python train.py --model="image classifier" --norm_position="pre" --fused_qkv=false --parallel_block=false --inner_norm=false --moe_every=2 --expert_mlp_ratio=0.5 --patch_size=[4, 4] --conv_stem=true --width=256 --residual_init="none" --grad_clip=0.5 --lr_schedule="cosine"
Rows from expert 10 of block 5, named by matrix and row number. Rows with one number belong to one neuron. Each number is 128 + 24 x the weight over its row's rms, rounded and kept within 0 to 255. All counts start at 0. Numbers have three digits each. After the name is the row's rms in percent of the matrix's.
# up: expert up (model.blocks.5.mlp.up, 16x128x256), inputs 64-127
# down: expert down (model.blocks.5.mlp.down, 16x256x128, transposed), outputs 64-127
up.76 103:127152145164130142144120161120179133136123116139123109100104120135113127096137163132134084133116099160121096124090164137110133106154089155122134101105142132105093155163110168185136136124126164
up.77 135:125144118109116121170078102139104127079129135095105063162097084166114129150134147144130146138134122121117183163148143075125179144119133158135117121126107128157132127120087098113110196132117096
up.78 117:145132116122112124175098079113138150112148144108120101143127107091122131122127133136105161094159155120128122167161176075115177120101156147095127117142083117154122092129127147091115179159105119
up.79 078:155162106125150110120082147144119129172101144136134143162140158160105158127123162148151083088159127146193121114176152123113137122125122084125150097129089146143132126131114200147154102113146147
up.80 131:138166134141137165110109190172150115100092172106095090143135109109137089147125151152142114149139137193107128121132086125134099152150085128145118074097157141125110154131094124164127129090120092
up.81 069:152105145115136125133173161111099124091138140123151141111131104126128183138128093152111124131109099101127105110084074167130076114128101099124131135177124123161142155135138136170120128135129099
up.82 071:109099116168094130145166139100119115147112132151127119112137104121099176115095134067136128106115134145086141081127147147112117105130130105122176091130106127108081128137107150140086130144172141
up.83 142:133154123102146152118122164176173123075086149121113096130180102106132097166143110127118128129117128166111144135104097144126116197147120114153116100117140152150117149126096108178118124126115086
up.84 092:122108184135167120129118162085161095147165101129128147134105104155091113108096130096172119106106101116121137125096132155079141117134160126144112154177118132131113134101131180132158119142132172
up.85 084:103110152162154115105154164106082101133117132103116114121135108116132108150126132107094134106085136146112144173115128137103121070132130109100134130181125166083131124135108163117146140152152142
up.86 087:142120109115143082136140170118123114133139129136125129133141160171116103131111119084115132106090164133150135081141151103127094116139143108145115088182148102156071101139147113166117115138160128
up.87 125:089132133093113098159096099162142122103101137118123081175094099134123133150109142129093167128134132092109137164138166095139204124122165128137097132129102111124127094121130116116105162109118078
up.88 074:106121116158146139177144134097098115155125200112156077152115062135139135082121175090149161112123070128133158158139132151113092116147099111116175156152158099099097142124131106155138107149158108
up.89 081:152158149133119125124143106136122112124154125122121153123147131160114119135133154131165136118098138121141094153180115139133115092156117155105150123134163178125106132134142138109130180150141132
up.90 078:150202169139137077120118133136140088180113129136100131144131122145113138122158152182128102117128137155158064098126138145107108120119160067121110136136166099086126108067118160136151127147138140
up.91 100:104168162106120110148087111132107166115121143128110124161124105125145129065111131155115114146126152147107141164132123106146135136180121149130133091106124153113112161106104127111134170128152131
up.92 076:174171169158132121103143125114109141189173113091122147124118084144120158109148126143128127108084157140117124126108149114088128106168149104103095110120135150098157133105123172133140095150139164
up.93 086:111171136180109130149104171124159163124121147116105162125106109120132119108141139086133119141120132128094099113146143133123134103139175121138134154099117137134120150104131147139128168107149158
up.94 134:139153108150161188107077149150144113128136143140096141110141109101166124118139119108149114168150129156111140107149085133142099169146115123157119100086160149137126146148123118193137125133090121
up.95 079:178122127172130147147124143103131118118107126128164095148116096133105125099086163152143107136109152082145163140113112108114055119144140090164120159140108139149072142101153118118128079146139143
up.96 068:113130190186119139098107097170115118174149128158125141100137152143100126139100123153119100129101101110121098112112112098089137134149141134118155146159136106122096155140102179124162089184138150
up.97 127:122145125131115099168094085099118141099138100108152095161093146126147135128097118162091150109148151095104153139125163066116166100107140132111105164125085136144145112112106118113116173117125104
up.98 126:148149128144169141153077168182146133132120161148115148092115099091162098138131124138135110153140110167111132117152117140123102177153113155127107109101150151138111161123115122203125100129110100
up.99 128:105121145095106119167102095146138131094121110077129087152107143147133122135146110132122150133166140091114162152119160059122178114076164143128127113144099118140141096131080105095099175119129111
up.100 081:133092146129098076136153104115141128136126152164142130139144087133100110125106144083140087113090128171136111136141158112123102085168124151114097109145095144141133134133106164124169107137138133
up.101 076:154102163135143123140128139128116122151134124098134144142122156121159108123141151152145139159111131136136138095094101092122110133113141089131125134073095146089168134142119156105152160166145092
up.102 107:133134148127138125116159118116100096145141083093129095148156177108150134137084119167117093104120156134126163083127138106134172080119161121142126092107118122143141157078156130124123076109140140
up.103 123:138155139130082096143130074135124136070162123108155065154115122116094164123121131136118146112135115097104147192130179083134160092133132114105122121135106130110142116122096108105127149119125126
up.104 074:130145157144091084090125085094119147155161118105118134123125082131117141079098099099187122091098095092146086132116146100110135104132131087121169117148136117113134163135139109142175135109127154
up.105 085:102168118111130121167166082130122092092134120111158157164116122149122171101082162142107116115140108156156152111105168079147145148154119133133132161159127141123142130123164120172155172155126116
up.106 121:094107110123119100139086108137117130111132136097136086174095087133109132135127155152132156100134157104091122140134163077137173110117123124125127107157070110178130097136100141112119177118111118
up.107 095:127158137145158126101109147130122103127157130160122154156149114129135125089121149098161134149107141117114137095098134086136080127163091126163139108134169131089115153148144126119139128178151132
up.108 072:108133109130112145090135096119137065097175131092139111130144145137110097158130136148113169146137116140106154131110090111124128162137101155147150136135104157155092102139149096111162152140133141
up.109 128:145141103137146174133106157181158127138103158138137099143140143099167094140119128118124119139158129158134147123104093146127119189131092127150137083107141134147119113137142083179124141158121142
up.110 078:125134090147123143138119140118137121150120161097109080142156129118085123144105192149117125102095140110100109135138165159103099167104096114089122118166108111147104125162143155149138141126130140
up.111 071:140136149115162112125160115101100100081162117111115085111122113170071132122108131149111119075111105125129135124106143083109102087102155110152145132104113138132138114144125099108189102154136163
up.112 072:156113150134142090096144149147137121107120104157076109157074121153149137116135128139122119134105122121131129123150109144076137111100126112102143138134126160111106117135135117144143134164130145
up.113 069:112146145123115105099132122090141135142139115142165128136144110143094125137112172135120107124140115138094116139108119147076053132177086165130134110128099109136100132125196132101124105154132129
up.114 139:127142147095146104124185137134156128117082120107111099195137133159111105162143156150106098142105114152107150134069145120144172128130105122167143115121165117177109111148104142154126132129105101
up.115 089:119109139133125150093141177202142120107118129149131129160121122179091147175156141132144081123117150099122155117148134173122112125156107095116113182118113116148125114107113153149113158136115152
up.116 072:146157151144120059191117161090139111153124108127146145122108096119110089120141138115158139092118149112187065118134121137107110109147119104094072105128137116096139123131116146132171142150124122
up.117 093:120075141103148087111099089125119136090125108156101148106084084139123132067112141155141143126130163124156107131137141102109095112126132130120122140149127197104105139130146137131148140138137153
up.118 131:173093168136149095163106098136123143158131165151125110137127165123126111131083132175130135112141153124096133101154175144135153115127108141114109168110091129131108098146137099071125082143132112
up.119 129:108159114116151143174071157185162104104142159115120120137091091170132144133120131113124141126138108158126141163127113102133142145175111122143103110122137178156090112111125142153123151113094128
up.120 139:132128105099157155123101165163144122132106164137110141112151109115159098151151130152167131162137141144134127109117090152120096155143121155150119095092166154144108132101111128177132107139106122
up.121 095:110166126147130103156178140080090121121147123117114116142174146140137093100123150145144115118149118174198117115143106128141131142135129106165121144147119087129101153136142148161098091145154140
down.76 099:146131156099139113126104142163126097153156138164098116137132171106111156104070126120135098135114107146106155161162147111132119116144125155152132130085178161096083111142123122117105100101119150
down.77 120:101120136102126117113147118111169102146107132126129121186162167124114122128112125120135115142121167131117140149131138143106116140148135186110131152140120129129157153121148119125084105073135114
down.78 113:140104155104109162117162150126157112113124124104127117167172145129119127125131092130141106144108156140116105122076119178100113118127093184152138129146137119137119136115108089122051125119128131
down.79 082:126114151107119149153128151153137125131150146131123150102117148145124133137110140119156138112117101138155168195120095138124096106132147123116171135102152121138120122126147128150141127095129167
down.80 120:151114133116182120104161122108158121125145095136165154145153118118129148072098126140139117141134121177116124127108103128157105103137128121106127162145129111111144104155091181134127125153132123
down.81 081:139175135106120149104139131138113122165107107152126113138094153157146099106161188153136120152123096138167158134165148158123134130137154135106132157137153133134133134161142166096122113077106092
down.82 085:152119125170109123120122138128131148141143113119119161143161092089089128146083097131123134154138137143123109148142139066177121184181118104128100107153109132132126171126105114128132117131119116
down.83 129:150113091110167127116146151075168133109135130120154145156153125132164164095098144124147114153142136135160148154141122110173119084118153149146113139176114103120127084113095164134119134171134137
down.84 090:162105097151100101149145118116121149089163151141090129125166120113133142120157124108116112078160106132085130122157139118141113121095132132148133127106135146140109140115152102140132099113105143
down.85 083:135149118113151086129128128100129162124113093137132103111126130147107142145110169134106146108125145119147148102114140134100147145116152131117139120113104097123106100150075125130135138155104142
down.86 087:094147146097151111149135113152126137119140117131149174103089130119178091142136114124127096157128133123095108134140190128125081140145110161148113161105114112185095152161143158125098156160141156
down.87 119:121132153092122109122112102117137079102119145118078142152180181145115107113122102099127115136113182149104164131108120171138094163143121168123092148118118167155134126145126167100050084081106114
down.88 084:133119127143142153155150101135128101103107127120114106137123157160133159148132169130095139092124109132103110129118142115120142151161110150114141106161139114130088085118158150161119091096103128
down.89 086:166116101151138132176085095149115142138122111105126129074114106117130088066111117139132080116147158137100166133129105139126152168111174115089122088136146130112152167136106167150108179138160110
down.90 081:104085157134134123158129142142161150135113119083119107153086106120177096137097146152161149114113115112144160153125127094129186110133160169130154132107142138056179116121125115098168091141138159
down.91 117:133141122144131141151120144168124123083136099157134105127159126124066141167152160168086101108121108088122140081093108137109106140184116150123144118126104121140167143141128149093084128091112133
down.92 089:130074136149133179110160137122157146142126153102164142131148131072161155131078124155116139112133148140117141135122101159122093130167120108104099142103064128119147111082135148120110113145110105
down.93 089:118065079153132156132085111183080149154119162122100142114150138141124093117143118130143146108113109145146094122126142139096111123133106146147159138140150165109098098132135120104138147125084143
down.94 138:083100129115154120110140159079159125141104181121141181164162113131139161104122152098145091165150151162160120147104097129150101108138169113148118136155132105153142110127138194161105114133124142
down.95 084:135167104117156106137134131134147158091148101126140171116138125166113105147126121155119126135158187138127108105118114110097144128102127133150126140123089080146114153118138150100125158073112119
down.96 076:142129162147152188112130111161088125133098111099134132103080139111127128120124165134111121128088119157102163134111143178125144112116154124122148119112126157107129113183153136139138107145125162
down.97 117:128110129105100133115118122105153089125137150149123104172164175152138146121098118139136127171116161126108131158119140180128103154138122159131145148139115146162140138145138139091066117082102115
down.98 122:127124139112157137103141147109156117112112139119123139137169146146127168122121113128157156154146134118134105145144079109150115108167144155106119141146120121134143101128085152138104147158112180
down.99 116:139116143144149137101103106157110120145118149123127132169127136130095122134110083128144148170104194098113127134108122132081128146129093150143126147146108159106148118114137103114082125099132149
down.100 084:127144138150172125158088140137131133144139181149103121120114141108090146148181153139135131141145127127146127100115112150150162117076138139145085110106110113132121129115134149103148126122136134
down.101 084:129096084158141145109106142131130101149109155151134166162121126109126152084124155148153108083134162110125156131126149100120133154110140162155160076109101123115098128137112119133133124077081143
down.102 107:132095117081138123118082140157104118115111131138110120151165119116108123100164112158088118094112175136138125173158130122152153118128108122144121093131127168139070090120108154150162163162111122
down.103 114:145126138149115120109120108140165116136106107162089130143162142168144109165142100134129090140122165090092176109090143155118117137138098161122143145125113126123123121110152119075062121076134134
down.104 079:106120101160096127116108156140157130111148158159149119113136109129128143172162111122135125109167117149137123118147173125115101144123150090062183137152103161128120141106144127157090156167170139
down.105 094:100090151097097086130133142120136137143145073131152195140157113128144129143132165140098112152117102161121138126112145088158116147108131154159149135120115145088112133110118122134136139172155119
down.106 111:129135118091146151104127103129116142128123114145133109123136199130101129139086122107135144173121159142114172148123113159110085140092128162128136146134115148121157140114110133127062103083087162
down.107 090:130170092096136147133133154125148101099157083119153112109161163110148119128100132152129163164132157125093124115110121123147122108125112083141125091180153122155117092078141141132158184119124082
down.108 078:130130171118101149163127145091149116137130099174164089159153109104135136113133157115138131091119094093136151080106099117079165152155124104092169117126069167165146185127151115169121131104128161
down.109 118:091114099113159141083132120097154142134127156136134125152144145091114157101148127109146127160083115161158119160129103120139065099107157131136133154178131144143153115131096147171126111144155138
down.110 085:094113129134174106120111154158082148116086137114144121153100123157126145097162179145087152134062152119180103158136148128116149172134090104096129161159125117145141158140126118120134090117135102
down.111 073:145092107108139066154140065154100102161122099116118145130146123144162108163158099092103155154115162129092158136075105118118108123125174128101135126122063151137116152124149156095120135106133108
down.112 086:162072170147107168159122120178088145115115116120116133121136132116138134143106165141098170117143105091133124125154148113146136182144140133081142145081120164072141099118155111140090133116145121
down.113 084:096118110135099095165131156133145167108136146107150108119121131118113132086103158120118121117132099178142108129131145131101114100099148102107139112094145111122151130171125118128111137180191123
down.114 123:189121131092132109126130111118129146124151119142140141108136139123124088107108104124100155156123136147148158153148143102130112113094145150138092135137105087185112101108123161107145145161121112
down.115 087:131156132129109107147098172157169147121121141135128154088129119130159122101091121110135159124176116094105161095165100140145096090135171169153161105145159106089137088105105112132131141122146153
down.116 083:123161135082140114125134124141110137111090119096095130127203125130104138114084187138163092136108140150140148162177122121154125146100155168133113123131148157129103142135131125153151150107155127
down.117 099:157133115162114131134091120150095170119143175108123105126115106141150129124113112178144073120105102121147106134122137113180138183095116144152110129101132092134150134081107132136121143125161160
down.118 132:133138159100131111128118138081105105146138112158084115143157149147111115132124140140158098100095144116155119163155163151125148167150119175149128134095099136122130159086176101135123093151161095
down.119 118:098134094107147146094153114116144114153137108172140133148131139093118150140091123104138110130116151136138134126115121124111109108160133134128105160133095164109142115129123190136060105124124162
down.120 149:116112097095151126103152162066157133119113125127158177161163121156170157107131108083142112137142150148143117184114091134136094103149156134133104122159109102149173093167113145136129137124129141
down.121 102:175112143146151129142169088115130103099124145124138152121143134126135149166115123139127080122127102132133095137129165158165120132119098108112139125160116143099103164143129151108139107117084145