Weights of a small image classifier.
Model: activation relu, num experts 16, patch size [4, 4], width 256.
Training: adamw at rate 0.00082, 8500 steps, batches of 512, held-out accuracy 92%.
Data: trained on retinal OCT scans (Kermany 2017), 98430 training examples, 44.2 epochs.
Rows from expert 14 of block 5, named by matrix and row number. Rows with one number belong to one neuron. Each number is 500 + 50 x the weight over its row's rms, rounded and kept within 0 to 999. All counts start at 0. Numbers have three digits each. After the name is the row's rms in percent of the matrix's.
# up: expert up (model.blocks.5.mlp.up, 16x128x256), inputs 128-191
# down: expert down (model.blocks.5.mlp.down, 16x256x128, transposed), outputs 128-191
up.4 071:339528456485599511549478525555540505538528542503607455512489471467365477482498451449520486485413482426616506443403464505535428563503446510565508383545461503490428450550512465358527539498617499
down.4 083:515439565431480561452598462471478430441467468493495499539527492405553484520543512575480561522542541461457372506478527544583495546519497506492506467444406456540498534530437500480495595563426459
up.5 119:440524479480514496490497504430495563547500578539458462484498556506432441446443411496497433478554565482555551430529506443420524490561587562537446549516554450463528470500520562483475507475566447
down.5 112:573469442498482507526406450486523513475543492563503483509463496511507478598478460520417483500526519565392432567502504475463496415497539536546538485543492458523364470493487510490437534471575606
up.6 076:477498500512570468522575434468568512496479478453556502542596528485526425565508507511472564509564462473487555509436446488462564420464517498516458482403484433480412492437536545438502486555455488
down.6 083:505381497456515483494520479504497444403451528458486428552500473532468563511528573476624628495506475498469511521480466495487482471564524562418570489499473430495560552507595556478489508413547495
up.7 087:463515547486549463516477432512515521520505455471489488502591450486550440478582465481580456477526553487535465476579529521450586495546494555476498516540449522499607577520578591467508540609473520
down.7 091:568575539539497470474515491456451521485509496490537566508550586503573492497527464447510517464532528541463399477567532516488483400472570418493491558515465545531481590403497470491553510508506519
up.8 084:533516475423510426479560517496562498547442552597578518487441460485515576544503537580538450613450541409459543398565411496515542555429570470447380514487524448527479538484568505511464520552572499
down.8 096:601551588549506561559428458557514509463505427531568542462443490490469550478535492456525517443480409490444397454546530512478545470485508434469407552410491508533502433512404586450524525455502510
up.9 086:438579533561530518520466549462522475501494485505531460427525484492519563498522561484393511464492467519447506447546478396454442547452515507498488420482493483531448537425473391438583486537538481
down.9 095:525519488511553564501537578588506502417512521447490429546517568488508474625473432555582506538425401478472497524532543465449513549482503537460424468468449530569529520511451583522494572447566508
up.10 072:480508483576463539475479481571468497456495525523572338491577610554575531498504535498561464508509484441487589580444516472549555518542409473530484500450543510535593472452504522590469491484510454
down.10 084:469518451388464464493489461543445486504458440557502387537456539614482597539599521494533544517522487554510341471437564581445545382455514429551482520440548544470519485517584496505484502568515518
up.11 082:457503474501501473512530559532478494492521579421505503499462480507533540499502461549440523431569459383491540428554528384498539545418482444462480506471515485473458428508466488430565576566430577
down.11 096:659520530536456439573509517587423535453494503547471556427484506498410492500508467390421548510550496516513510492428503475412569494497474540435474516455576538445494536467493512493602557516405490
up.12 107:503436508403468455474545525450523494466438504554466526450595548496568553536480556449525517523473548480518591626506553495487530594495517591507520530525438576497509575471496517460446554516573544
down.12 102:505493427446505525461558453513559471479445422468545465517489449488492460495560548425574429459488484552544484462426483469534569411478497516519472418419454524479459545490510442473519519549479468
up.13 079:483467548536583539494526422576561538449476454427406604467444488534566513488470534510480517447457514538523436471490561548478472495503437548447546502442514533495454513522575577468551476523492533
down.13 091:530472498481523556486480541498568504482531575557484554481517540461487459479427461468455483470392495432539563397516556493635428497485439581442480481524507506510434519436527515522509507420394420
up.14 087:543539536575489555576570477517483509475448537528538543539477435491507464567518526529487489433450366552536482453500519486483464406527523527508411424496466475550560589442501522506540510558353533
down.14 095:506498474552484571490370542462472537417452552473427452443487453467465465480503394471543445474570454471552506512431521482580520489494440566403612495488566480573469442447595539606565531542494431
up.15 127:382493433481555588537496491467457615497545564516507577462489581504500469454398440436457478462528482482538523471507476487492443440564452575549478594443531510559581536600534595562483521454545485
down.15 123:609487511546488585522487478456562457393521467434575541466465441446466454480367589509553494462428477489554470535510570511621531527500434491440585517522437519511424519498555501520504501502571548
up.16 086:441527498506506519471659463558509561512451458471505453547487613527608487481439551498398579534510423499467506484507522575542471469487487515581486513428533433435437495456549503451519650497472520
down.16 087:472503465369455433419437478442481458484478488524482530563465472525493547546476490509506415400496419448545507476522508477618633517441475510564511554525547490485547499526592616574568509648499567
up.17 126:456493487573565518525491504407370566493572553528410530522516524558486545485399431476432527465511481546582551436513497521539483452555564534536473578530533543424593513533525537557512495452517551
down.17 121:499439509481440520436449504531504505535521525494538548462469523567482485546447498531533423499480466481428418510485497595493520406504515528461628602558550517503469418471520492463514511427515516
up.18 085:418495406503530545522616496530544446531477467506427459530533591532483482501528613569440449482494445464465477534528578403555512532570467447561375515415513498437604528466496494514362490464434536
down.18 088:486363456550528509519472477571557401457532511423426489516492451486467525467557617561491514477455511485448512458481447425481486549541441524478583532463561489523476513457632407466528490484465437
up.19 084:460428442468380535482473471410584516548390492487467562429528486434523522586527499507498520490435527503434480545509496487408568537551424520542495495515555552466548496516519575481574467538473536
down.19 088:406492520478601627567513513506587499554523483574397464478512478573430478491506604517485602505552539427555528535387552494446465440516487460524579464494483509439586496501498387521422471574569482
up.20 080:460498451499503490503430518442527521514509551464471490567462531426448435498593506629447454498487563467543569592531544418506599543480481506527462488416461497484512497504488467470456541566391432
down.20 085:542477561501541562516577495467439512525507603405398503492514540570484482458552600466517450485461501540517572543571497468496540521438545561466464566560487446512470460600575584485506474553500505
up.21 088:539505369471517590481655413494476460538556516474488495543579549603485509542561616515414510523513517370416556509536582452523562547512578488424443432560534502461511529480466505493517515561418554
down.21 103:453514471571563441519596490529456459309576444463534538435474509510417458538546550476485414518511511432457597468596471515441428568459556486537521500500451443499465466468521589517426544517486476
up.22 124:447524429531565503566512509522439597492520573580446540466524532559497563467403418491513458434585494492540589484597485434532558437614609594548503554498509562537578501523539559554567489471581499
down.22 113:511492523627502566504450467545539496610532539522422497474536462472489449531484402531488486524462460573487423557544528485492485527511439554572605477542471554498451492500494434537512562405481544
up.23 121:494548467466528534533486470431464531501521562499390503522493525509474539449429420451563479478498468518485524439507483520503500510531555530542566549539524533473583540593458582560489478449491585
down.23 113:626489534515573537490508452467546515609570528464428576551398524473534481526498545552549439577456495500467443549512605496540461545529474613522531439536490541502418432511546551413570489424555521
up.24 126:446497490408572533507493531495529525563533604508401491493481531513556513403426454490444474520505500486585583563523477461449477504618537568583536523508540536484552559529553519531514554525550502
down.24 105:432468432471578592514472472520594450418519525553452489493447533400615532501441570512453371464450410441480465547473531588514502462459445521489549523549445515519406519525530391516475484477573505
up.25 110:482541568519499587479489557495472532542543591560389555508554467499492511494500502512456479539603511502563542376499535477475484432552533522501511559508468512571569538546452551469432470511444532
down.25 095:447487499550540585464469531438453443582519536502424525594476447487446488509560481501500507482513545549476428563492463485482457487488537417553636624488545421489455478446490561539531520469531524
up.26 088:597452487411522471425599455498593515447478473505572498468588565516469504554477517433554496542566501469518505492503489479459401537504504463505344495476517472466415449504413395486438569391420453
down.26 091:540430461491456531482507478501488460493516533453446468418506553471431477441463458498544420477429510585442449490498613538524528494429478482425472539448518464599505452438523517510393597527556438
up.27 081:546508465497503546441575427589464541540531457468494456485512540541537505609405467570480618506511472460473579574512400470540443595498511422487481466533461456466455618511475532458449515538430532
down.27 086:623593497477561432472464506467586420458491516476484434511445498518513584453507537538371498556477459573485459486492516508519503518452536454472503521650515532464529571499483497494396620483512555
up.28 084:438473437467433501591526523470539496526391550568492559544443533418530624573530570592470542510534554448554509511405511586491527529510396568368550550509508545468519520445534416542609510604486591
down.28 084:556502539520566436510520494550462422556434449399421387539600542442429465474549544505461452569500467527482483433493458575565433521549436484486404609531400522503528435488409483481530493433478536
up.29 135:531458494505563509478528524426499538547424594494429489573557500576496488463477394475519497479561538528555556449565518451511484489601589432546572564485462499529559528534423528503516484466493497
down.29 114:507515491490424565470429444489490540490519548472497520533508488487546472530457426465455453508501448516460453455467508592490502512500511513485551564529493444463443488512501484535550513426569564
up.30 128:505521538451546500520475474400442556488540595511379525556549533582447546503480427443444440503494536524472494379525496539467556443591602546460539598526471497516560496577451504571459476546499498
down.30 115:505522481560549624507472468519414487454484520542462482538447527463489482504451403470481482471462479535442502556529510534586467477455453507529582519605545484516408425626487570444481467355563549
up.31 089:522524446513512404443560500472536434520478535403447553464513550504554475499568408609526589508529496502498532513508503489534484535375576503566527470458513437475556543475480544471531523464522440
down.31 089:520592519512470575472484442552497596462535563469464447423457559464553545557456410509528558535581558442533601507492274556612497526503565393457500509489515454506517510604459448383499435533488541
up.32 074:502536495496482554496551546483459681514513545491516468458372454450494424481492518406534589506588554472498496529431461402526507514534475456481519485444509501399469580470503516442452537560530495
down.32 088:510485433469592461567521532532478459500459552486518483562500434454504449525524580545524581630477468582562478435503559501539530479576507427519498493508527428435484446469512484577470491574523495
up.33 132:455536509514573436524414571442480517546520550463497585501563503503467529476479432439573545488532619509573565463513496496469510520607581553542473560478482467508632544523485506427465506514523486
down.33 117:532523555532470617467534466508466552528568463513501542528475551540507554532546478501533429509519477539424493556579581583515436467552469503613497465587516425499463453472489500568486503450531586
up.34 076:439403534446550443551517430479516412515392555464583508503490530488534509509453489547570552575509460416417440604420532423479514561484464507452476470491503508445523507500596555544570437451512439
down.34 090:487517431474612479454666510528543534503524552506506514518561608534531561479502518539537457530494553566496452504568475525387520490504455465418544535456507460494443521472529518565487515509437477
up.35 095:421403480441538528459532463484428455514504443489547478520448555471494501440472438544438518547567538448470378457443432350382550511479455524566492510468516461566531419455442459513545570490387497
down.35 098:532494545554465556497490517576579518541432456411513592471427494489406431464463464553494583526450466456511482406448541496543496608576461443539493494513537526472462498479492466441500514551486502
up.36 126:464561470491545476541513505454507512555535536509530461525550475489466461431484449463491504550520480523505551414552465528444535515533578527501492553521526499482578508568494555489513460499427594
down.36 116:504512482487537550502469446474540543539638587454521573529426516441509466582474536564428445449474550462583471487552505602592535506536528475557543480465581443480449503531574511518470518407519592
up.37 090:461507523493493520468557498493577449531499557400425444475506552493540541534543482502435527542530430476474467588480442568451501494553440461535470505446519510506472478481562482524467581558479503
down.37 083:484540457435516482377482393499501543499491499572489476634503463567561466531521586645497361537483460446564541516542526549451554516471498538459495533498532558441531497438426430516426511534508488
up.38 085:484503469486436445547656492583591467530447548571623466503542539437455440479514583519485456532500559473563520495512531510491556445505423530584427486531467529436509515476514486522576573525466456
down.38 099:565507507472512480561488504542538481584550529516562491473533593605483521503353440498541508504567478535470512523546456389420435415577422589560530403509429525499522433496519526485513500509394401
up.39 080:499520444507427456541486537554509438563435541485487534514415529477566471506462564595422455573488429513532587472502548536447464505557436617442511572465474517535536399537522515609472485499468524
down.39 091:538332505498544590435513516555500422483487517554464508575476521517476500431464560447499484519499482470471460531526521427547552559540482494528457491549466537590498405544443432475457444462512555
up.40 088:426485437458548510442574430570471548556509528465581523449471475433565528514473466541508497457467497547564478536485484506440492464542508469480431479397509472542517519493479497468485610588476405
down.40 081:579491472560493511545579485485543520509545533445492436553456514427515558569549481447476514478505416494462549547394518585410520616392505513357592484480547432565525453522519480406493531539510531
up.41 096:491518520549461495450598521533473504590433470504495517392407401581502490513583539405461534522533407488432490487541453443389532512442535386500443393451511471421596470604472453434506541515501556
down.41 108:495530470498517548494454520526510427466527428563480576529521542591461530537476468426453489614613565442492467622576438509469595508560510479561495476561516538515498555438508571526397550479368532
up.42 102:555520464503452491517489401494481492451451575451509549463547456496450488571425543479470583548526502466435540513486477488517475556466468442469449497451543514522419533572571578447567559559442433
down.42 108:453479537573464503480535530446542475519403369508547418437394551509550405433537497522579478398526441490445473475502554558569521428497553481534545495527524603446456490533480555564490518501412533
up.43 082:528425399590495687521520605590462559516425505459533529518522498516592417433570471551521475491485485468442514507538517473467483534501553514481429412519533524485427498579516492515527469600570573
down.43 086:450502527404525499490485543537622498482402607541532519450510520500536426526482392491506431538597551493585457489449605625479457444446562534506549579443454494561491492510475587509500570481534462
up.44 079:386527538459443540467519522483554553454491537481481396505524469423575518449458552500500512442497439566508547479601465490439465472563437542482381527411557546492451519454573504466611552519496427
down.44 085:486467513512550529490526553522502575569428507421511559510493412447484421483509383551608477480580437610574398465474540568433541465485409486574498498485551540510549486528494535465493439529533488
up.45 082:428453524535483511446555543509413531524506555458457516556489484481566486427540496586462510507485449424584505470512492469455550590443522532410442545594526504499560541429508466403571505565549461
down.45 088:503500523468567443512436512478545464542551498523456542580623405482501459531539428438510447550563467593549444475581569451554608502505499491474564506551488523597486572557572403507454552448570526
up.46 118:502542561555539468520471538482438559460534542588395526420550533535469453491508479503549588463529501542574482459560526466433592505551586555520531490511580466525529516599465476510408472467484470
down.46 110:556479508455504578538565551558554514571496558495404528520482488440568564616589426496482469587524491529465487483513521526503461542523463477522517490514552522480415376474523481453514548468559541
up.47 086:473484565475462414472518551476558435455549511490557474425497519492536432488477530529505490459467546554522561497419460456466506460503394503477456556522511545518519503530499478550508548522447489
down.47 090:525548538511541461474471504503557504461399504548464574520500487493399483447575493486588552530529509559527440501548460547490480457551552469448591533575456560533488508529492504473548473550581499
up.48 097:459664506405578537378632481568565571540481453502442553542520454507491585528511541614509501573515548504471448494478506525406460554466554513523517517520478423481485506480476418492521478523522553
down.48 095:521419406534555496506585502492482563480509552574469400471508529518656482399471455448496494496539534424489596622510497544542443555478564409444546549480511490473538465562428461476583561513370498
up.49 084:533407433503485574547485461496496478443547583519470481531607559494480534516548504518581525518454460418525554519448464515421547482606487437473450511450531424484560520531604460532461544487565553
down.49 090:407424505472494485476533432552469540499428499540471417418491543532586475508500500511485464504491473597563428482469387592436537494456490495624488493460449559476565477477526523491493449524526441